{"train_examples": 184686, "residual_init": "none", "max_precond_dim": 1024, "warmup_steps": 140}
Rows from block 3, named by matrix and row number. Each number is 128 + 32 x the weight over its row's rms, rounded and kept within 0 to 255. All counts start at 0. After the name is the row's rms in percent of the matrix's.
# pw2: token mixer project (model.blocks.3.mixer.pw2.weight, 128x256), inputs 0-85
pw2.28 105 [154 147 129 126 115 123 177 172 165 130 153 144  72 168  77 122 152 178  64 111 151 146 163 135 123  93 151  96 142 150 149 116  94 125 109 130 125 126 154  75 214 130  90  54 188 102 117 101  73 101 140 146 143 147 120 144  99  99 128 153  98 112 136 149  56 135 159 145 135 130  80 107  80  61 160  94 138 133 142 147 124 101 171 158 177 144]
pw2.29 097 [ 98 102 133 116  68 168 170 202 154 178 158 166 172 136  76 124 136 132 168 161 199  90 111 117 130 117 149 168 125 109 122 127 151 141 121 153 136 152 102 166 123 155 139 119 122 120 143 169 144 133 157 101  82  81 112  85 113 149  88 146 174 137 132 113  86 101  75 142 129 177  82 108 156 107 156 143 137 184 105 215 171 126 176 153 156  87]
pw2.30 102 [106 129  71 109 155 124  98 196 122 154 135 102 134  57  83 125 129  95  67 152 189 107 178 147 112  94 134  62 131 162 155  59 121 132  38 151 133 155 108 183 173 125 143  98 110 120 157 120 138 181  96 125 141 157  73 178 128  62 149 173 138 154 105 108 124 137  74 119  52 102  86 130 149 131 122  93  75 147 153 127 154 111 130 141 152 101]
pw2.31 104 [ 96 155 159 159 118 128 204 139 138 127 188  95 128  98 103 139 137 115 103 106 110 130 146 143 149 167  98 133 112 127 200 107  87 158 118 137 157 130  76 138 117 177 185 142 168 103 160 132 157 135 113 176 132 102 159 171 127 120  78 181 198 139 119 101 116 149 145 116  98 140 191 192 103 119 117 101 118  94 160 153 106 200 146 132 107 131]
pw2.32 097 [118 166 115 148  57 162 159  98  91 152 171  31 145 141 163 140 112 103 155 106 150 171 153 100 114 152 148 154 137 106 122  91 149 111 108 163 179 119 126 132 102 136 139 184 106 136 108 112  95 161 128 104 135  99  55  84 138  99 173  88 108  81 108 149 114 141 156  54 198 135 151  91 127 109 125 124  30 171 154 159 148 172 108 162 161 119]
pw2.33 104 [152 183  81 216 126 151 135 104 200 117 151 139  92 132 100 114 175 134 168 143 116 122  95 199 131 145  71 130 122 120 123  87 134  60  81 102 168 105 112  74 186 112 115 148 109 136 114 134 103 156 120 137 117 149 103 187 146 159 131 164 164 245  79  96 143 165 133 111  89 117 165 157 131 168 101 105  75 146 115 128  95 153 142 169 142  72]
pw2.34 088 [ 85 126 117 120  79 152 149 149  27  82 105  88 133 149 212 145 100 154 124 139 100  80  88 115  93 110 125 138 147 163 133 116 161  96 129 145  89  93 149  76 140 145 111 109 110  96 148 174 146  54 174 146 146 134 189   3 143 140  70  88 139 140 123 111  86 118 130  67 198 158  76 143 107 124 129 170 123 162  75 116  46 135 153 118 105 116]
pw2.35 102 [126 123 113  83 166 158 143  86 109 103 155 112 101 115 108 129 158 154 115 157 157 163 164 123  90 123  77 153 136 150 115 158 139 103 125 104  81 134 176  99 118 132 106 169 123  74 114 141  85  84 132 151 115 145 127 114  84  38 150 154 172 140 169 184 109  87  93 179 146 161 143 157  76 115 136 123 178 142 121 160 177 163 137 164  50  76]
pw2.36 100 [140 129 140 122  95  92  98 124 112 148 182 133 107  67 128  66  93  71 149 131  92  76 153 103 159 100 121 118 132 121  51  81 146 111 156  62 101  98 166  94 218 130  98 118 147 156 131  71 126 127 132 137 101  22 130 101 112  91  91 160 180 175  94 144  93 153 114 152 210 136  77 111 173 103  67 121 153 107 158 117 113 123 105  86 173  91]
pw2.37 093 [157 125 144 128 138 112  96 141 160 139 154 148  70  86 174 179 125  70 147  98 158 107 132 196  75 116  95 112 126 123 126 124 132 126  72 151 159  36 166 139 141 131 177 147 109 173  59  93 121  82  80 146 123  99  80 111 117 110 160 164  91  78 128 131 186 171 178 105 117 122 117 112  65 137 146  76 152  99 153 178 126 101 124 155  82  74]
pw2.38 104 [119 110 126 115 126 159 143 134 146 117 182  85 158  62 120 126 106 115 171 140 106 115 138 146 134 226 114 128 147 166 114 173 112 149 136 130 155 118 166 188 126 137  68  80 101 130 110  67 137  99 119 119 127 145 128 153 127 153 143 170  81 152  97 129 174 121 127 148 151  94 156 168 111 118  81 144 151 140  84  56 227 126 154 106 183 131]
pw2.39 100 [194  74 147 185 145  66 101 151 129 117 171 144 132 212 157 127 180 138 133 168 141 113 145 143 109  51 133 151 122 115 112 123 108 123 148 141 217  93 148 127 166  99 147  93 135 152 127 125 161 171 138 119  85 152  87 142 161 129 197  96 148 121 105  94 169 122 159 126 103  95 172 185 167 113 145 128 144  78  85 194 125 172 148 136  77 121]
pw2.40 102 [130 110 130 131 168 165 109 171  95 152 144  71 158 126 182  83 128 149 127 127 164 171 162 146 175 102 138 107 163 121  83 134 164  94 151 144 154 157 101 116 156 174  93  91  79 159 118 120  85 155 133 146 141 104 134 145 162 152 177 155 134 127 131 109 127  56 122 114 143 142 114 184 110  54 144 113  96 151 187 128 166 145 151 155 179 148]
pw2.41 091 [101 237 152 182  69  98 143 139 158 140 158 153 145 104 160 168  98  74 108 121 121 114 105 132  70 144 125 105 141 102 100 123 156 128 134 103  91 165  94 141 201 117  69 172 117 208 109 174 157  83 200 128 112 131 171  64 111 190 167  97 131 162  93 165 107 150 127  97 134 127 167  89  96 155 162  83 152 123 129 114  53 126 132 155 117 114]
pw2.42 092 [101 134 168 138 133 170 121 122 104 136 142 125 166 157 162 101 114 121 135 142 106 157  69 136 143  57 116 104 142 102 148  98 147 164 148  84  81 118 116 158 175 135 120 108 165 120 131  60 119 121 133  81 148 150  91 116 126 190 162 112 124 149 152 123 143 158 115 137 146 114 130  78 104  82 167  82  59 178 184 106  79 109 132  68 184 212]
pw2.43 099 [132 162 176 154  81 110 136 138  95 101 129 170 161 134 187 107 109 123 183  93 158 156 124 125  91  97 122 130  93 136 120 134 122 123 128 129 191 148 107 112 149 109 140 147  81 129 141  39 122 139 158 100  82 145  86 129 128 145 136  97 168  83  44 162 111 186  67 139 140 125 129  95  61 132 112 119 148 192 176  58 134 121 134 182 145 131]
pw2.44 097 [114  99 184  78 104 140 128 116  99 156 133 108 127 118 118 157 111 143  98 127 163 168 101 139 131 172  96 122 138 194 177 126 143 138  75 160 158 124  87 199 102 113 142 157  97 123 154 153 117 168 172 138  65 146 183 146 135 116 117 117  69 159  71 157 137 110 110 114 142  83 102  73 151 135  86 128 164 106 146 149 229 122 108 190 117 191]
pw2.45 094 [140 112 106 152  99 161 134 138 118  84 140 132 157 140 184 123 143  89 135 137  55  98 235 102 119 105 151 105 128 111 110 152 103 117 151 167 107 156  89 103 131 111  92 218 189 142 168 105 101 107 140  86 138 171 159 138 124 171 180 184 136 110 171  98 130  61 130 116 109  99 114 135 112 173 151  96 148  49  87 156 145 112 120 127 148  77]
pw2.46 092 [144 115 134 167 132  99 145 128 149 142 189 138 146 152  94  58 136 117 102 150 170 107 170 126 127 168  91 102 172 120 138 142 132 100 155 181 216 155 154  82  90 152 137  81 168 148 178 210 124 140 141  87 188 113 163 172 178 145  74  79 122 185 149  97 129 144 108 110 170 134 147 101 114 115 119  63 147 121  99 119 101 101 118  59 123 180]
pw2.47 100 [ 92 140 155 105 106 106 165  90 113 169 125 168 175 117  94 147 156 104 159  86 114 122  92 124 127 115 117 182 169 134 125  58 113 142  60 129 132 124 120 107 141 127  99 144 127  83 165 168 171 113 179 128 136 181 113 166  59 137 104 199 144  89 157 122 101 162  82 167 114 118 100 140 188 157 152 133  96  78 128 136 106  97 186 148 130 175]
pw2.48 105 [166 161 172  98 111 167 114 141  70  72  89 132 105 112 121 133 164 137 132 147 130 173 106 129  76 131 146 157  45 105  98 148 155 141 154 106 200  82  72  87 145 107 111 137 144  66 108 106 188  80 120 143 195 175 112 160  98 137 123 146 126  83 130 140 101 139 133 112 108 122 127 160 177 103  91 136 137 110  66 161 131 125 106 131  95 118]
pw2.49 100 [130 145 172 140 137 189 111 117  90 121  65 141 159  89 118  98  85 140 146  88 107 193 166 110 143  89 195 109 109 107 120 134 164 139 103 135 149  99 155 140 137 150 128 139 128 134 103 115 117 195 151 152 178 159 156 139 110 118 133 129 123  80 157 178 126 149 128 146 134 109 188 116 159 177 158 144 150  67 139 126 111 156 156 148 101 130]
pw2.50 103 [123 130  79 139  97 179 148 110 173 165 148 197 186 140 148 108  96  73 103 151 168 129 139 115 152 122  85 106 149 111  66 145 102 116 137 134 137 131 162 114 141  82  56 116 118 139  88 111 104 140 138 113 134 104  50 139 179 152 116 180 101 118  87 165 115 120 147 154 157  98 117 121 173 108 149  98 122  71 129 146 128  98 116 116 161 166]
pw2.51 107 [117  87 159 109 111 127 145 110 167 147 123 160 178 100 119 114 201  67 115 115 138  66 101  83 184 138 150 119  80 170 127 120 100 132  71 131  77 140 177 131 151 128 197 189 105 129 154 129  97  88 165 113 149 146 117 122 104 170 105 117 145 155 126 152  98 136  51  93 123 147 133  31 183 155 162 100 137 126 105 154 140 111  82 103 173 178]
pw2.52 093 [119 131 148 167 101  88  95 131  73 101 144 170 166 140  99 121 100 139  90 144 181 133 138 121  93 130 123 128 112  50 121 155 162 100 133  98 100  93 203 149  84  98 163 133 172  45 153 141 180 170 173 162  88 124 136 159 162 194 126 144 164  94 150 113 126  96 104 113 166 136 138 191  63  89  91 118 147 125  85 158 170 117  92 110 119 130]
pw2.53 098 [154  67 152 108 131  81  95 106 132 104 172 126 168  52 141  96 133 115 140  55 156 120 108 186 148 161 149 122 121 148 113 198 148 161  86 135 102 131 138 163 150  99 116 129 119 154 155  80 169  99 111 179  91 106  78 111  97 106 110 118  82 128 135 142 157 221 138 138  68  71 155 150  73 104 200 172  82 161 138  78 126 140 165 106 140 111]
pw2.54 106 [ 76 126 120 115 101 124  62  89 150 147 140 126  57 103 122 139 124 105 120 118  57 172 129  61 128 102  92 185 133 124 125 162 142 128 133 122 137 112  64  98 185 149 181 169 188  90 129 164 176  76 124 121 132 118 159 112 128 115 184 126 144 124 197 181 150 111 165 105  78  97 144 150 159  72  94 185 112 100  80  75 151 140 162 128 121 121]
pw2.55 100 [161 148 106 124 159 142 110 128 149 127  97 134 192 167 144  85 106 198 101 154  95 136 145 104 187 182 127 108 146 112  87  83 116 103 177 186 113 131 111 155  92 124 153 152 148 137 123 123 155 137 122 150 125 152  98 112  59 163 116 120  97 158  73  90 158 105 101  80 137 138 117 193 172 137 125 168 110 160  73 165  83 142  65  44 160  88]
pw2.56 097 [ 69 167 161 167  92 122  75 133 127 148 154 140  68 134 131 157  98 132 154 142 141 157  72 122 110 156  90 149 176 132 109 122 130 160 140 150 128 136  84 120 111 119 102 120 164  74 155 138 189 124 116 127 120 161 153  88  49  84 117 149 122  56 146 165 179 106  58 149 140 119  97 113 179 112 112 115 172 100 124 163  48 150 107 114 173 123]
pw2.57 106 [137 145 133 161  68 125 151 109 171 126 107 200 156 160 137 168 163 127 106  97 174 104 144 125  81  57 136 139 157 112 125 162 145 138 108 123 102 150 154 125 141  67 115 129 131 151 168 162  85 139 111  98 144 177  61 141 167 125 111 119 155 132 115 154  66 107 118  29  90 121  69  90 162 175 150 127 155 131 147 140  69 131  61  94 137 153]
pw2.58 097 [ 91 130 146 120 165 142 142 152 127 103 169 104 161 134 111 107 127 122 130 182 155 132 156 170 109 164 128 160 123 138 152 124 142 130 162 145 129 133 121 123 152 134 117 135 106  82 181 161  99 125 154 168 113 112 100 201 106 140 147 150 132  94  60 112  52 114 108 148 139 177 129 187 105 124 152  84 129  95 123 106 105 143 160 164 123 147]
pw2.59 094 [135 134 139 162  97 139 127 122 130 127 116 108  96  81 171 133 126 147 130 126 122 114 183 205 158 109  88  92 167  94  94  70 110 129  99 114 116 165  95 167 150 141  83  60 148  92  69 157 156 139 155 103 129 157 149 183 103  68 151 116 111  60 148 100 151 110 132 109 148 103 144 149  97 188 145 147 122 173 149 167  90 137 102 141 155 100]
pw2.60 105 [142  90 145 154 143 118 203 144 111 169 132 105 113 134 113 115 117 187 163 112 123 189 140 140 128 171 174 106 151  96 128 143 174 160 142 117 110 201 149 148 129 132  83 181 100 123 166 137  96 120 115 129 112 101 104  97  69 152 143 156 120 114 109 139 117  79 120 171 130 143 114 116 121 118  90 179 132 153 159 204 104 145 132 125 194 108]
pw2.61 098 [118 167 170 173 157 132 135 135 120 156 144  96 142 155 100 125 158 192  57 136  87 109  77  87 147 118 164  91 136 114  79 102 152 128 117 158  76 109 108 105 219 122  90 110  92 113 112 140 120  84 133 114 139 130 116  99 120 110 147 133 126 173 127  89 159 139 105  72 152 161  82 105  89 138 114  96 139 104 132 127 172 112 115 132 138 113]
pw2.62 099 [112 184 147 124 102 172  95  77 150 138 152 162 172  84 126  95 103  99 149 139 118 165 135 130 104  99 113 152 109 119 155 114 147 151 120 112 171 106  90  83 156  86 116 106  87 128 101 165 157 116 193 138 186  64 111 106 190 106 171 145 135 109  92  95 122 188 151 138  77 109 120  45  79 172 107  85 129 139 176 143 141 136  71 113  58 164]
pw2.63 089 [119 163 137  79 138  87 178 122  83 135 236  91 148  91 110 107 102 142 110 171 110 127 101 118 136  84 146 130 104 125  57 152 130 174 161  87 170 155 131 135 192 117 114 164  98  98  90 136 166  74  73 141 134 102 120 148 140 186 130  91  99 118 120 147  90  83 170  64  81 134 195 195 130  81 134 158 191 183 142 104  76 152 118 131  89 112]
pw2.64 108 [ 77 154 154 135 156 170  99 160 122 157 131 197 131 105 120 181 104 176 194 141 140 171 168  84 184 132 137 109 130 128 102  69 161 124 152 183 173 102 116 160 159 135 143 153 138 106 165  72 158 158 149 116 128 125  77 120 181 134 119  74 184 176 106 131 116 149 167 179 111 112 111 146 218  97 153 117 114 169 133 157 163 113 152 154 153 150]
pw2.65 096 [153 109  98 109 139  89 197  88 156  83 148 168 163 110 161 125 165  97 199 170 131 169 141 131 181 118  82 153 109  75 104  96 119 128 166 148 120 146 122 115 184 136 119 146 101  93  66 137 103 126 151 100 135 111  95 209 135 104 113 138 124  66 144  92 156 153 158  98  98 176 129 200  81 170 135 168 125 130 142 132 127 134  81 135 103 114]