A small multi-label audio tagger, trained from scratch: trained on single notes of musical instruments (NSynth).
Rows from block 6, named by matrix and row number. Rows with one number belong to one neuron. Each number is 200 + 30 x the weight over its row's rms, rounded and kept within 0 to 999. All counts start at 0. After the name is the row's rms in percent of the matrix's.
# gate: MLP gate (model.blocks.6.mlp.gate.weight, 768x256), inputs 96-127
# fc1: MLP up (model.blocks.6.mlp.fc1.weight, 768x256), inputs 96-127
# fc2: MLP down (model.blocks.6.mlp.fc2.weight, 256x768, transposed), outputs 96-127
gate.113,104,231,200,230,198,193,187,187,183,199,238,267,168,167,182,191,201,224,176,189,229,228,243,199,151,222,193,278,269,194,192,223,206
fc1.113,115,224,185,194,238,197,211,254,191,219,195,222,187,235,191,135,180,179,181,176,214,212,225,131,145,145,180,217,210,183,174,149,158
fc2.113,103,177,214,188,227,192,172,241,229,191,172,202,222,195,197,197,238,234,231,175,234,238,195,167,158,232,177,179,201,140,186,214,222
gate.114,102,243,168,196,213,152,213,181,174,224,265,177,146,207,210,196,213,204,197,219,248,197,232,111,191,173,194,213,149,208,220,167,232
fc1.114,096,177,199,178,195,224,223,179,225,174,138,173,228,225,212,163,225,230,226,235,182,208,172,238,222,212,214,168,155,210,140,223,184
fc2.114,099,188,235,195,208,159,187,271,206,210,184,212,198,235,185,213,207,218,206,202,138,162,226,197,156,201,254,169,156,235,194,196,219
gate.115,111,222,197,197,195,209,186,194,240,199,209,177,171,169,140,290,221,212,202,194,239,165,266,224,233,207,195,209,175,199,147,188,196
fc1.115,103,233,159,171,238,225,150,224,187,243,151,215,204,261,190,227,143,224,166,247,235,178,238,195,156,184,147,237,211,212,237,191,219
fc2.115,101,166,195,206,215,209,209,197,199,198,204,181,179,158,234,190,195,171,184,209,157,196,260,249,217,228,204,201,180,202,178,125,235
gate.116,086,214,178,211,136,186,223,172,175,196,166,171,203,225,287,166,226,216,203,243,208,165,232,216,182,219,192,136,170,202,191,241,239
fc1.116,082,215,181,204,162,232,195,176,200,177,208,163,254,218,128,229,251,191,184,247,166,255,197,194,202,148,222,181,166,205,114,191,233
fc2.116,084,189,206,239,247,222,176,219,186,198,203,192,164,172,208,184,222,239,182,209,205,243,200,233,188,207,208,213,223,155,208,218,244
gate.117,112,204,212,254,240,176,181,250,166,179,240,164,218,184,166,197,181,204,194,222,224,215,178,195,197,244,197,190,151,222,150,227,168
fc1.117,103,141,228,221,246,186,178,168,153,216,167,128,267,183,238,200,167,230,177,164,117,137,208,267,215,206,134,194,205,199,153,184,199
fc2.117,105,214,199,194,227,219,201,211,220,184,233,240,180,138,222,188,157,191,203,205,256,169,196,233,198,170,179,194,281,164,190,214,167
gate.118,103,228,196,191,193,152,206,190,201,194,258,195,209,141,146,198,253,191,137,198,187,198,245,163,263,203,197,167,217,199,117,238,162
fc1.118,110,248,205,278,144,254,240,189,211,184,204,194,232,196,213,181,170,174,192,188,208,173,198,206,180,165,164,190,194,232,238,236,208
fc2.118,104,179,216,168,252,126,225,165,127,248,210,239,213,252,170,168,200,127,181,241,209,252,205,182,186,196,182,217,251,209,170,193,182
gate.119,078,216,214,162,218,219,224,176,216,200,175,175,242,244,199,214,168,125,194,193,182,172,211,201,213,141,155,188,269,239,248,170,179
fc1.119,082,148,211,244,194,225,196,203,205,161,228,165,172,179,182,212,240,207,205,228,203,205,195,135,207,226,170,230,160,235,177,222,236
fc2.119,080,204,233,222,203,256,191,262,183,187,195,179,163,212,142,162,155,198,174,197,185,188,241,199,206,212,188,208,185,242,197,199,184
gate.120,091,236,183,226,207,214,206,223,136,194,204,186,180,208,218,146,223,207,227,206,197,189,220,239,208,131,206,267,232,198,174,208,191
fc1.120,092,156,200,188,229,184,185,200,220,231,200,192,229,188,192,171,192,193,234,171,209,186,148,220,202,214,195,197,200,199,247,169,212
fc2.120,092,259,107,213,163,241,205,199,197,191,217,206,192,206,211,203,160,225,181,188,149,190,226,170,163,199,202,183,189,193,193,174,212
gate.121,087,202,205,199,168,270,224,196,214,171,162,231,238,209,158,206,198,180,194,190,175,178,228,176,243,194,234,225,287,154,171,162,236
fc1.121,088,223,171,119,154,152,175,193,206,221,224,174,147,228,236,193,185,192,159,155,208,223,182,232,171,148,204,187,183,203,211,254,253
fc2.121,084,224,143,189,215,198,224,187,260,223,202,136,219,226,214,220,225,186,199,144,264,181,186,203,184,162,177,226,266,234,240,147,156
gate.122,113,226,166,199,214,209,234,201,201,202,180,234,189,199,192,192,184,227,167,258,247,210,225,186,245,199,148,188,247,237,175,205,253
fc1.122,115,137,162,206,220,210,204,218,211,190,247,181,161,224,227,176,208,231,217,186,196,154,190,159,173,176,232,169,213,219,195,186,197
fc2.122,106,190,217,220,199,188,203,228,171,202,204,207,231,204,127,210,181,235,256,219,207,186,209,194,151,184,201,244,157,183,184,246,182
gate.123,089,142,241,150,226,211,274,142,147,158,171,211,141,166,224,201,219,207,220,217,194,165,218,218,211,184,161,209,238,197,166,256,183
fc1.123,085,202,199,198,171,170,171,234,189,228,169,222,156,229,183,185,185,181,257,203,219,177,230,222,249,218,131,215,235,199,203,232,230
fc2.123,090,239,215,234,201,182,206,169,185,188,213,168,173,169,244,191,192,210,210,239,208,198,156,202,178,193,188,202,210,212,263,233,198
gate.124,111,205,156,185,202,170,198,217,184,231,146,223,290,216,186,190,234,228,145,131,201,156,233,237,262,184,186,169,228,228,163,172,225
fc1.124,113,177,242,262,251,207,205,178,210,245,177,210,173,193,166,246,253,220,186,223,253,204,180,192,208,191,215,227,201,177,225,204,199
fc2.124,102,207,202,223,221,155,215,170,220,176,263,234,209,176,234,214,295,179,182,212,124,174,213,194,193,160,204,228,189,216,217,206,193
gate.125,114,173,179,221,178,139,209,218,172,165,235,172,166,184,210,245,226,214,245,255,209,173,198,181,211,201,262,169,234,213,192,229,192
fc1.125,120,234,250,206,206,182,253,155,240,234,172,209,181,190,234,180,229,272,209,218,232,217,213,238,216,212,152,217,176,183,260,165,246
fc2.125,107,165,224,129,222,227,220,241,196,204,190,155,192,176,175,209,227,228,166,229,191,202,220,258,174,208,169,211,225,221,213,187,182
gate.126,113,247,173,218,168,175,201,268,218,234,232,269,186,162,165,197,203,192,203,183,199,220,189,236,182,174,177,171,209,236,223,253,169
fc1.126,108,259,146,214,196,276,207,199,259,157,165,172,202,197,141,195,194,186,191,218,180,249,172,229,232,157,200,203,243,181,206,160,172
fc2.126,099,174,237,210,208,221,265,202,190,222,220,197,181,191,166,218,214,224,156,156,149,247,235,174,203,185,205,171,202,205,165,206,194
gate.127,097,190,219,257,216,267,217,212,186,144,190,215,228,218,163,190,210,201,204,246,192,165,198,179,177,199,255,236,217,217,189,216,239
fc1.127,099,167,193,229,201,211,235,217,222,237,193,199,251,277,156,216,206,226,242,219,173,133,206,148,235,190,230,219,174,167,205,185,195
fc2.127,095,174,144,206,180,188,196,263,221,214,185,200,195,190,197,182,210,205,194,243,194,216,212,218,186,178,183,174,189,178,168,177,168
gate.128,089,216,178,172,229,248,197,181,224,253,244,204,228,175,154,202,216,159,212,180,234,212,222,225,178,202,191,215,238,216,215,165,201
fc1.128,096,176,182,259,249,246,209,170,197,210,277,208,237,210,211,168,246,221,182,191,165,174,160,222,165,216,182,212,183,160,211,194,242
fc2.128,093,166,249,208,200,248,191,158,220,183,195,203,196,143,214,221,149,234,239,153,226,187,211,183,207,189,170,202,218,241,201,192,164
gate.129,091,166,216,221,230,201,233,112,176,200,187,213,152,242,152,206,228,186,188,199,218,150,237,156,177,186,226,210,182,196,193,203,150
fc1.129,099,225,188,226,202,221,164,216,193,188,172,146,225,186,181,144,190,165,195,164,193,250,241,178,196,227,195,201,217,191,218,216,253
fc2.129,108,213,174,136,204,209,172,256,213,228,239,219,174,212,172,181,167,190,154,217,248,214,221,207,245,195,185,218,195,240,174,141,283
gate.130,113,237,252,188,184,251,187,196,195,176,178,180,208,189,228,189,177,173,204,165,249,227,207,234,186,231,205,191,238,204,164,185,174
fc1.130,103,134,185,230,200,170,187,209,165,124,178,184,185,203,196,209,209,229,176,201,221,166,234,155,199,191,251,157,153,229,197,186,198
fc2.130,105,200,192,203,217,251,186,233,173,166,219,221,202,225,174,153,193,201,208,202,169,222,215,187,180,225,219,209,184,209,259,195,155
gate.131,081,173,195,221,183,184,156,203,199,206,235,236,289,184,185,163,237,220,210,244,193,144,200,155,166,168,227,236,160,227,194,243,186
fc1.131,078,197,222,228,191,167,144,194,190,172,206,218,210,176,206,233,208,183,126,254,233,224,236,200,161,190,186,216,166,190,163,164,179
fc2.131,079,213,214,180,179,206,169,236,200,221,227,201,209,172,172,223,238,168,167,199,220,169,171,213,163,175,236,128,190,228,136,194,209
gate.132,099,221,210,241,167,166,188,156,184,207,188,252,212,198,149,195,207,239,193,213,197,208,220,176,235,245,206,233,237,169,189,211,149
fc1.132,099,225,184,209,192,222,180,172,211,192,191,225,192,206,222,193,209,251,179,184,215,166,192,178,229,243,143,215,210,187,226,151,174
fc2.132,090,177,221,172,208,169,169,197,209,161,179,205,183,215,207,200,218,187,228,216,240,230,240,204,208,238,173,269,221,182,223,203,186
gate.133,101,204,158,162,241,193,191,207,208,225,219,157,199,176,318,196,227,189,239,224,205,147,156,231,188,176,252,173,210,164,202,227,236
fc1.133,099,199,188,234,171,172,222,172,193,180,177,223,256,214,164,151,207,134,238,155,179,154,174,199,193,169,162,191,220,213,181,219,264
fc2.133,104,152,147,216,202,149,214,214,182,200,219,212,208,182,196,189,149,162,163,174,166,251,139,176,202,212,151,252,193,189,184,204,184
gate.134,110,201,243,275,176,180,198,154,209,203,218,175,178,234,198,211,169,269,191,217,182,126,133,183,201,214,213,250,200,209,168,198,185
fc1.134,108,203,173,179,175,185,169,206,194,221,135,227,175,213,158,210,223,230,191,203,176,194,269,225,155,194,190,170,231,226,224,168,181
fc2.134,101,155,215,240,178,218,217,215,169,251,205,203,209,178,191,216,218,190,177,250,162,189,206,203,223,199,241,214,157,182,164,222,225
gate.135,086,233,171,205,272,201,174,183,197,203,182,216,180,248,186,252,134,201,235,211,215,160,166,183,198,210,198,205,166,207,158,252,178
fc1.135,086,218,221,196,180,191,171,216,208,186,186,257,232,220,214,218,196,219,210,276,207,165,201,164,159,131,227,193,242,220,154,174,177
fc2.135,094,235,196,194,279,205,206,215,229,169,198,226,226,234,227,190,223,215,236,209,230,225,200,276,139,196,192,151,218,187,168,224,217
gate.136,098,176,227,260,148,186,245,183,191,180,191,173,182,179,177,236,221,194,207,176,204,174,213,212,181,185,163,131,197,239,197,157,202
fc1.136,101,165,178,203,164,177,193,214,169,188,199,231,227,204,162,168,241,184,275,201,224,233,234,214,185,197,204,176,208,196,183,225,214
fc2.136,103,173,226,209,261,215,281,208,176,234,199,218,230,187,182,211,203,226,150,168,185,229,179,187,202,207,205,236,186,227,184,173,155
gate.137,105,240,198,165,174,203,168,178,218,186,156,223,217,194,157,225,220,191,242,161,225,204,214,243,191,222,205,173,246,234,237,224,175
fc1.137,100,193,221,217,196,200,205,201,162,187,177,184,181,252,258,173,190,159,225,201,233,212,202,221,180,200,187,173,164,253,226,183,215
fc2.137,100,214,241,199,216,218,133,256,224,233,222,183,171,196,222,205,209,211,181,204,184,204,154,156,188,163,219,224,254,175,257,177,240
gate.138,102,193,206,161,220,153,174,190,183,222,188,206,227,215,188,232,148,294,213,182,257,188,202,225,212,234,172,224,243,181,190,189,234
fc1.138,101,224,221,166,156,166,198,193,202,173,243,171,166,225,228,280,153,255,197,231,228,207,152,232,226,187,194,196,223,171,166,225,207
fc2.138,103,242,211,228,155,206,198,231,168,203,199,238,174,201,222,142,210,209,152,228,198,177,268,200,212,196,206,228,238,195,213,138,200
gate.139,119,254,201,174,171,244,171,221,209,135,157,148,223,138,201,229,192,176,188,184,223,196,256,150,229,186,166,207,188,260,202,210,255
fc1.139,115,204,236,143,185,192,144,97,177,162,169,181,213,219,216,190,206,211,203,195,213,195,214,205,198,207,202,223,171,193,196,190,237
fc2.139,109,200,173,212,185,231,170,147,203,219,207,206,166,168,227,193,193,229,178,203,152,204,236,204,192,229,308,228,207,262,199,170,201
gate.140,103,196,162,222,221,173,171,161,202,201,180,144,218,210,213,229,184,163,195,146,239,197,223,182,159,174,188,195,202,235,217,172,171
fc1.140,108,205,144,197,146,206,197,202,250,197,244,222,240,226,192,189,207,202,157,235,177,174,200,262,174,181,249,192,185,228,173,211,181
fc2.140,099,142,248,218,184,230,183,200,215,215,174,203,184,191,174,243,223,190,186,223,187,193,169,191,158,218,201,208,144,149,222,148,194
gate.141,107,170,182,252,199,229,200,214,224,238,240,120,190,209,237,249,133,215,211,202,196,185,215,220,222,195,196,196,209,214,185,206,217
fc1.141,102,186,212,190,199,164,222,248,220,213,173,211,209,170,205,228,282,212,228,212,273,172,169,173,137,198,203,212,226,208,235,209,172
fc2.141,103,225,235,192,171,247,167,224,217,203,224,164,176,220,210,151,174,208,196,228,227,171,203,200,237,231,177,209,168,171,183,219,209
gate.142,087,189,157,222,215,245,153,191,184,211,198,228,181,183,272,235,117,205,171,219,192,169,285,193,178,236,264,254,228,247,226,230,204
fc1.142,092,190,227,167,187,225,168,188,197,212,191,175,210,165,185,195,205,205,220,197,164,182,198,225,198,244,150,197,189,185,242,168,179
fc2.142,092,171,182,249,183,207,179,200,224,191,200,197,184,240,259,179,163,277,218,197,165,191,216,199,224,241,261,153,215,228,177,183,122
gate.143,101,176,174,237,200,226,224,201,189,204,192,193,212,274,169,157,222,183,168,166,152,202,229,219,250,159,164,206,177,241,187,177,164
fc1.143,101,141,187,220,130,224,148,223,179,217,177,234,278,226,167,203,194,205,208,194,233,226,160,185,161,222,192,181,226,179,211,143,176
fc2.143,104,230,224,199,262,171,200,210,201,221,198,193,229,197,242,196,208,217,164,271,200,176,204,234,159,222,164,133,168,145,181,171,238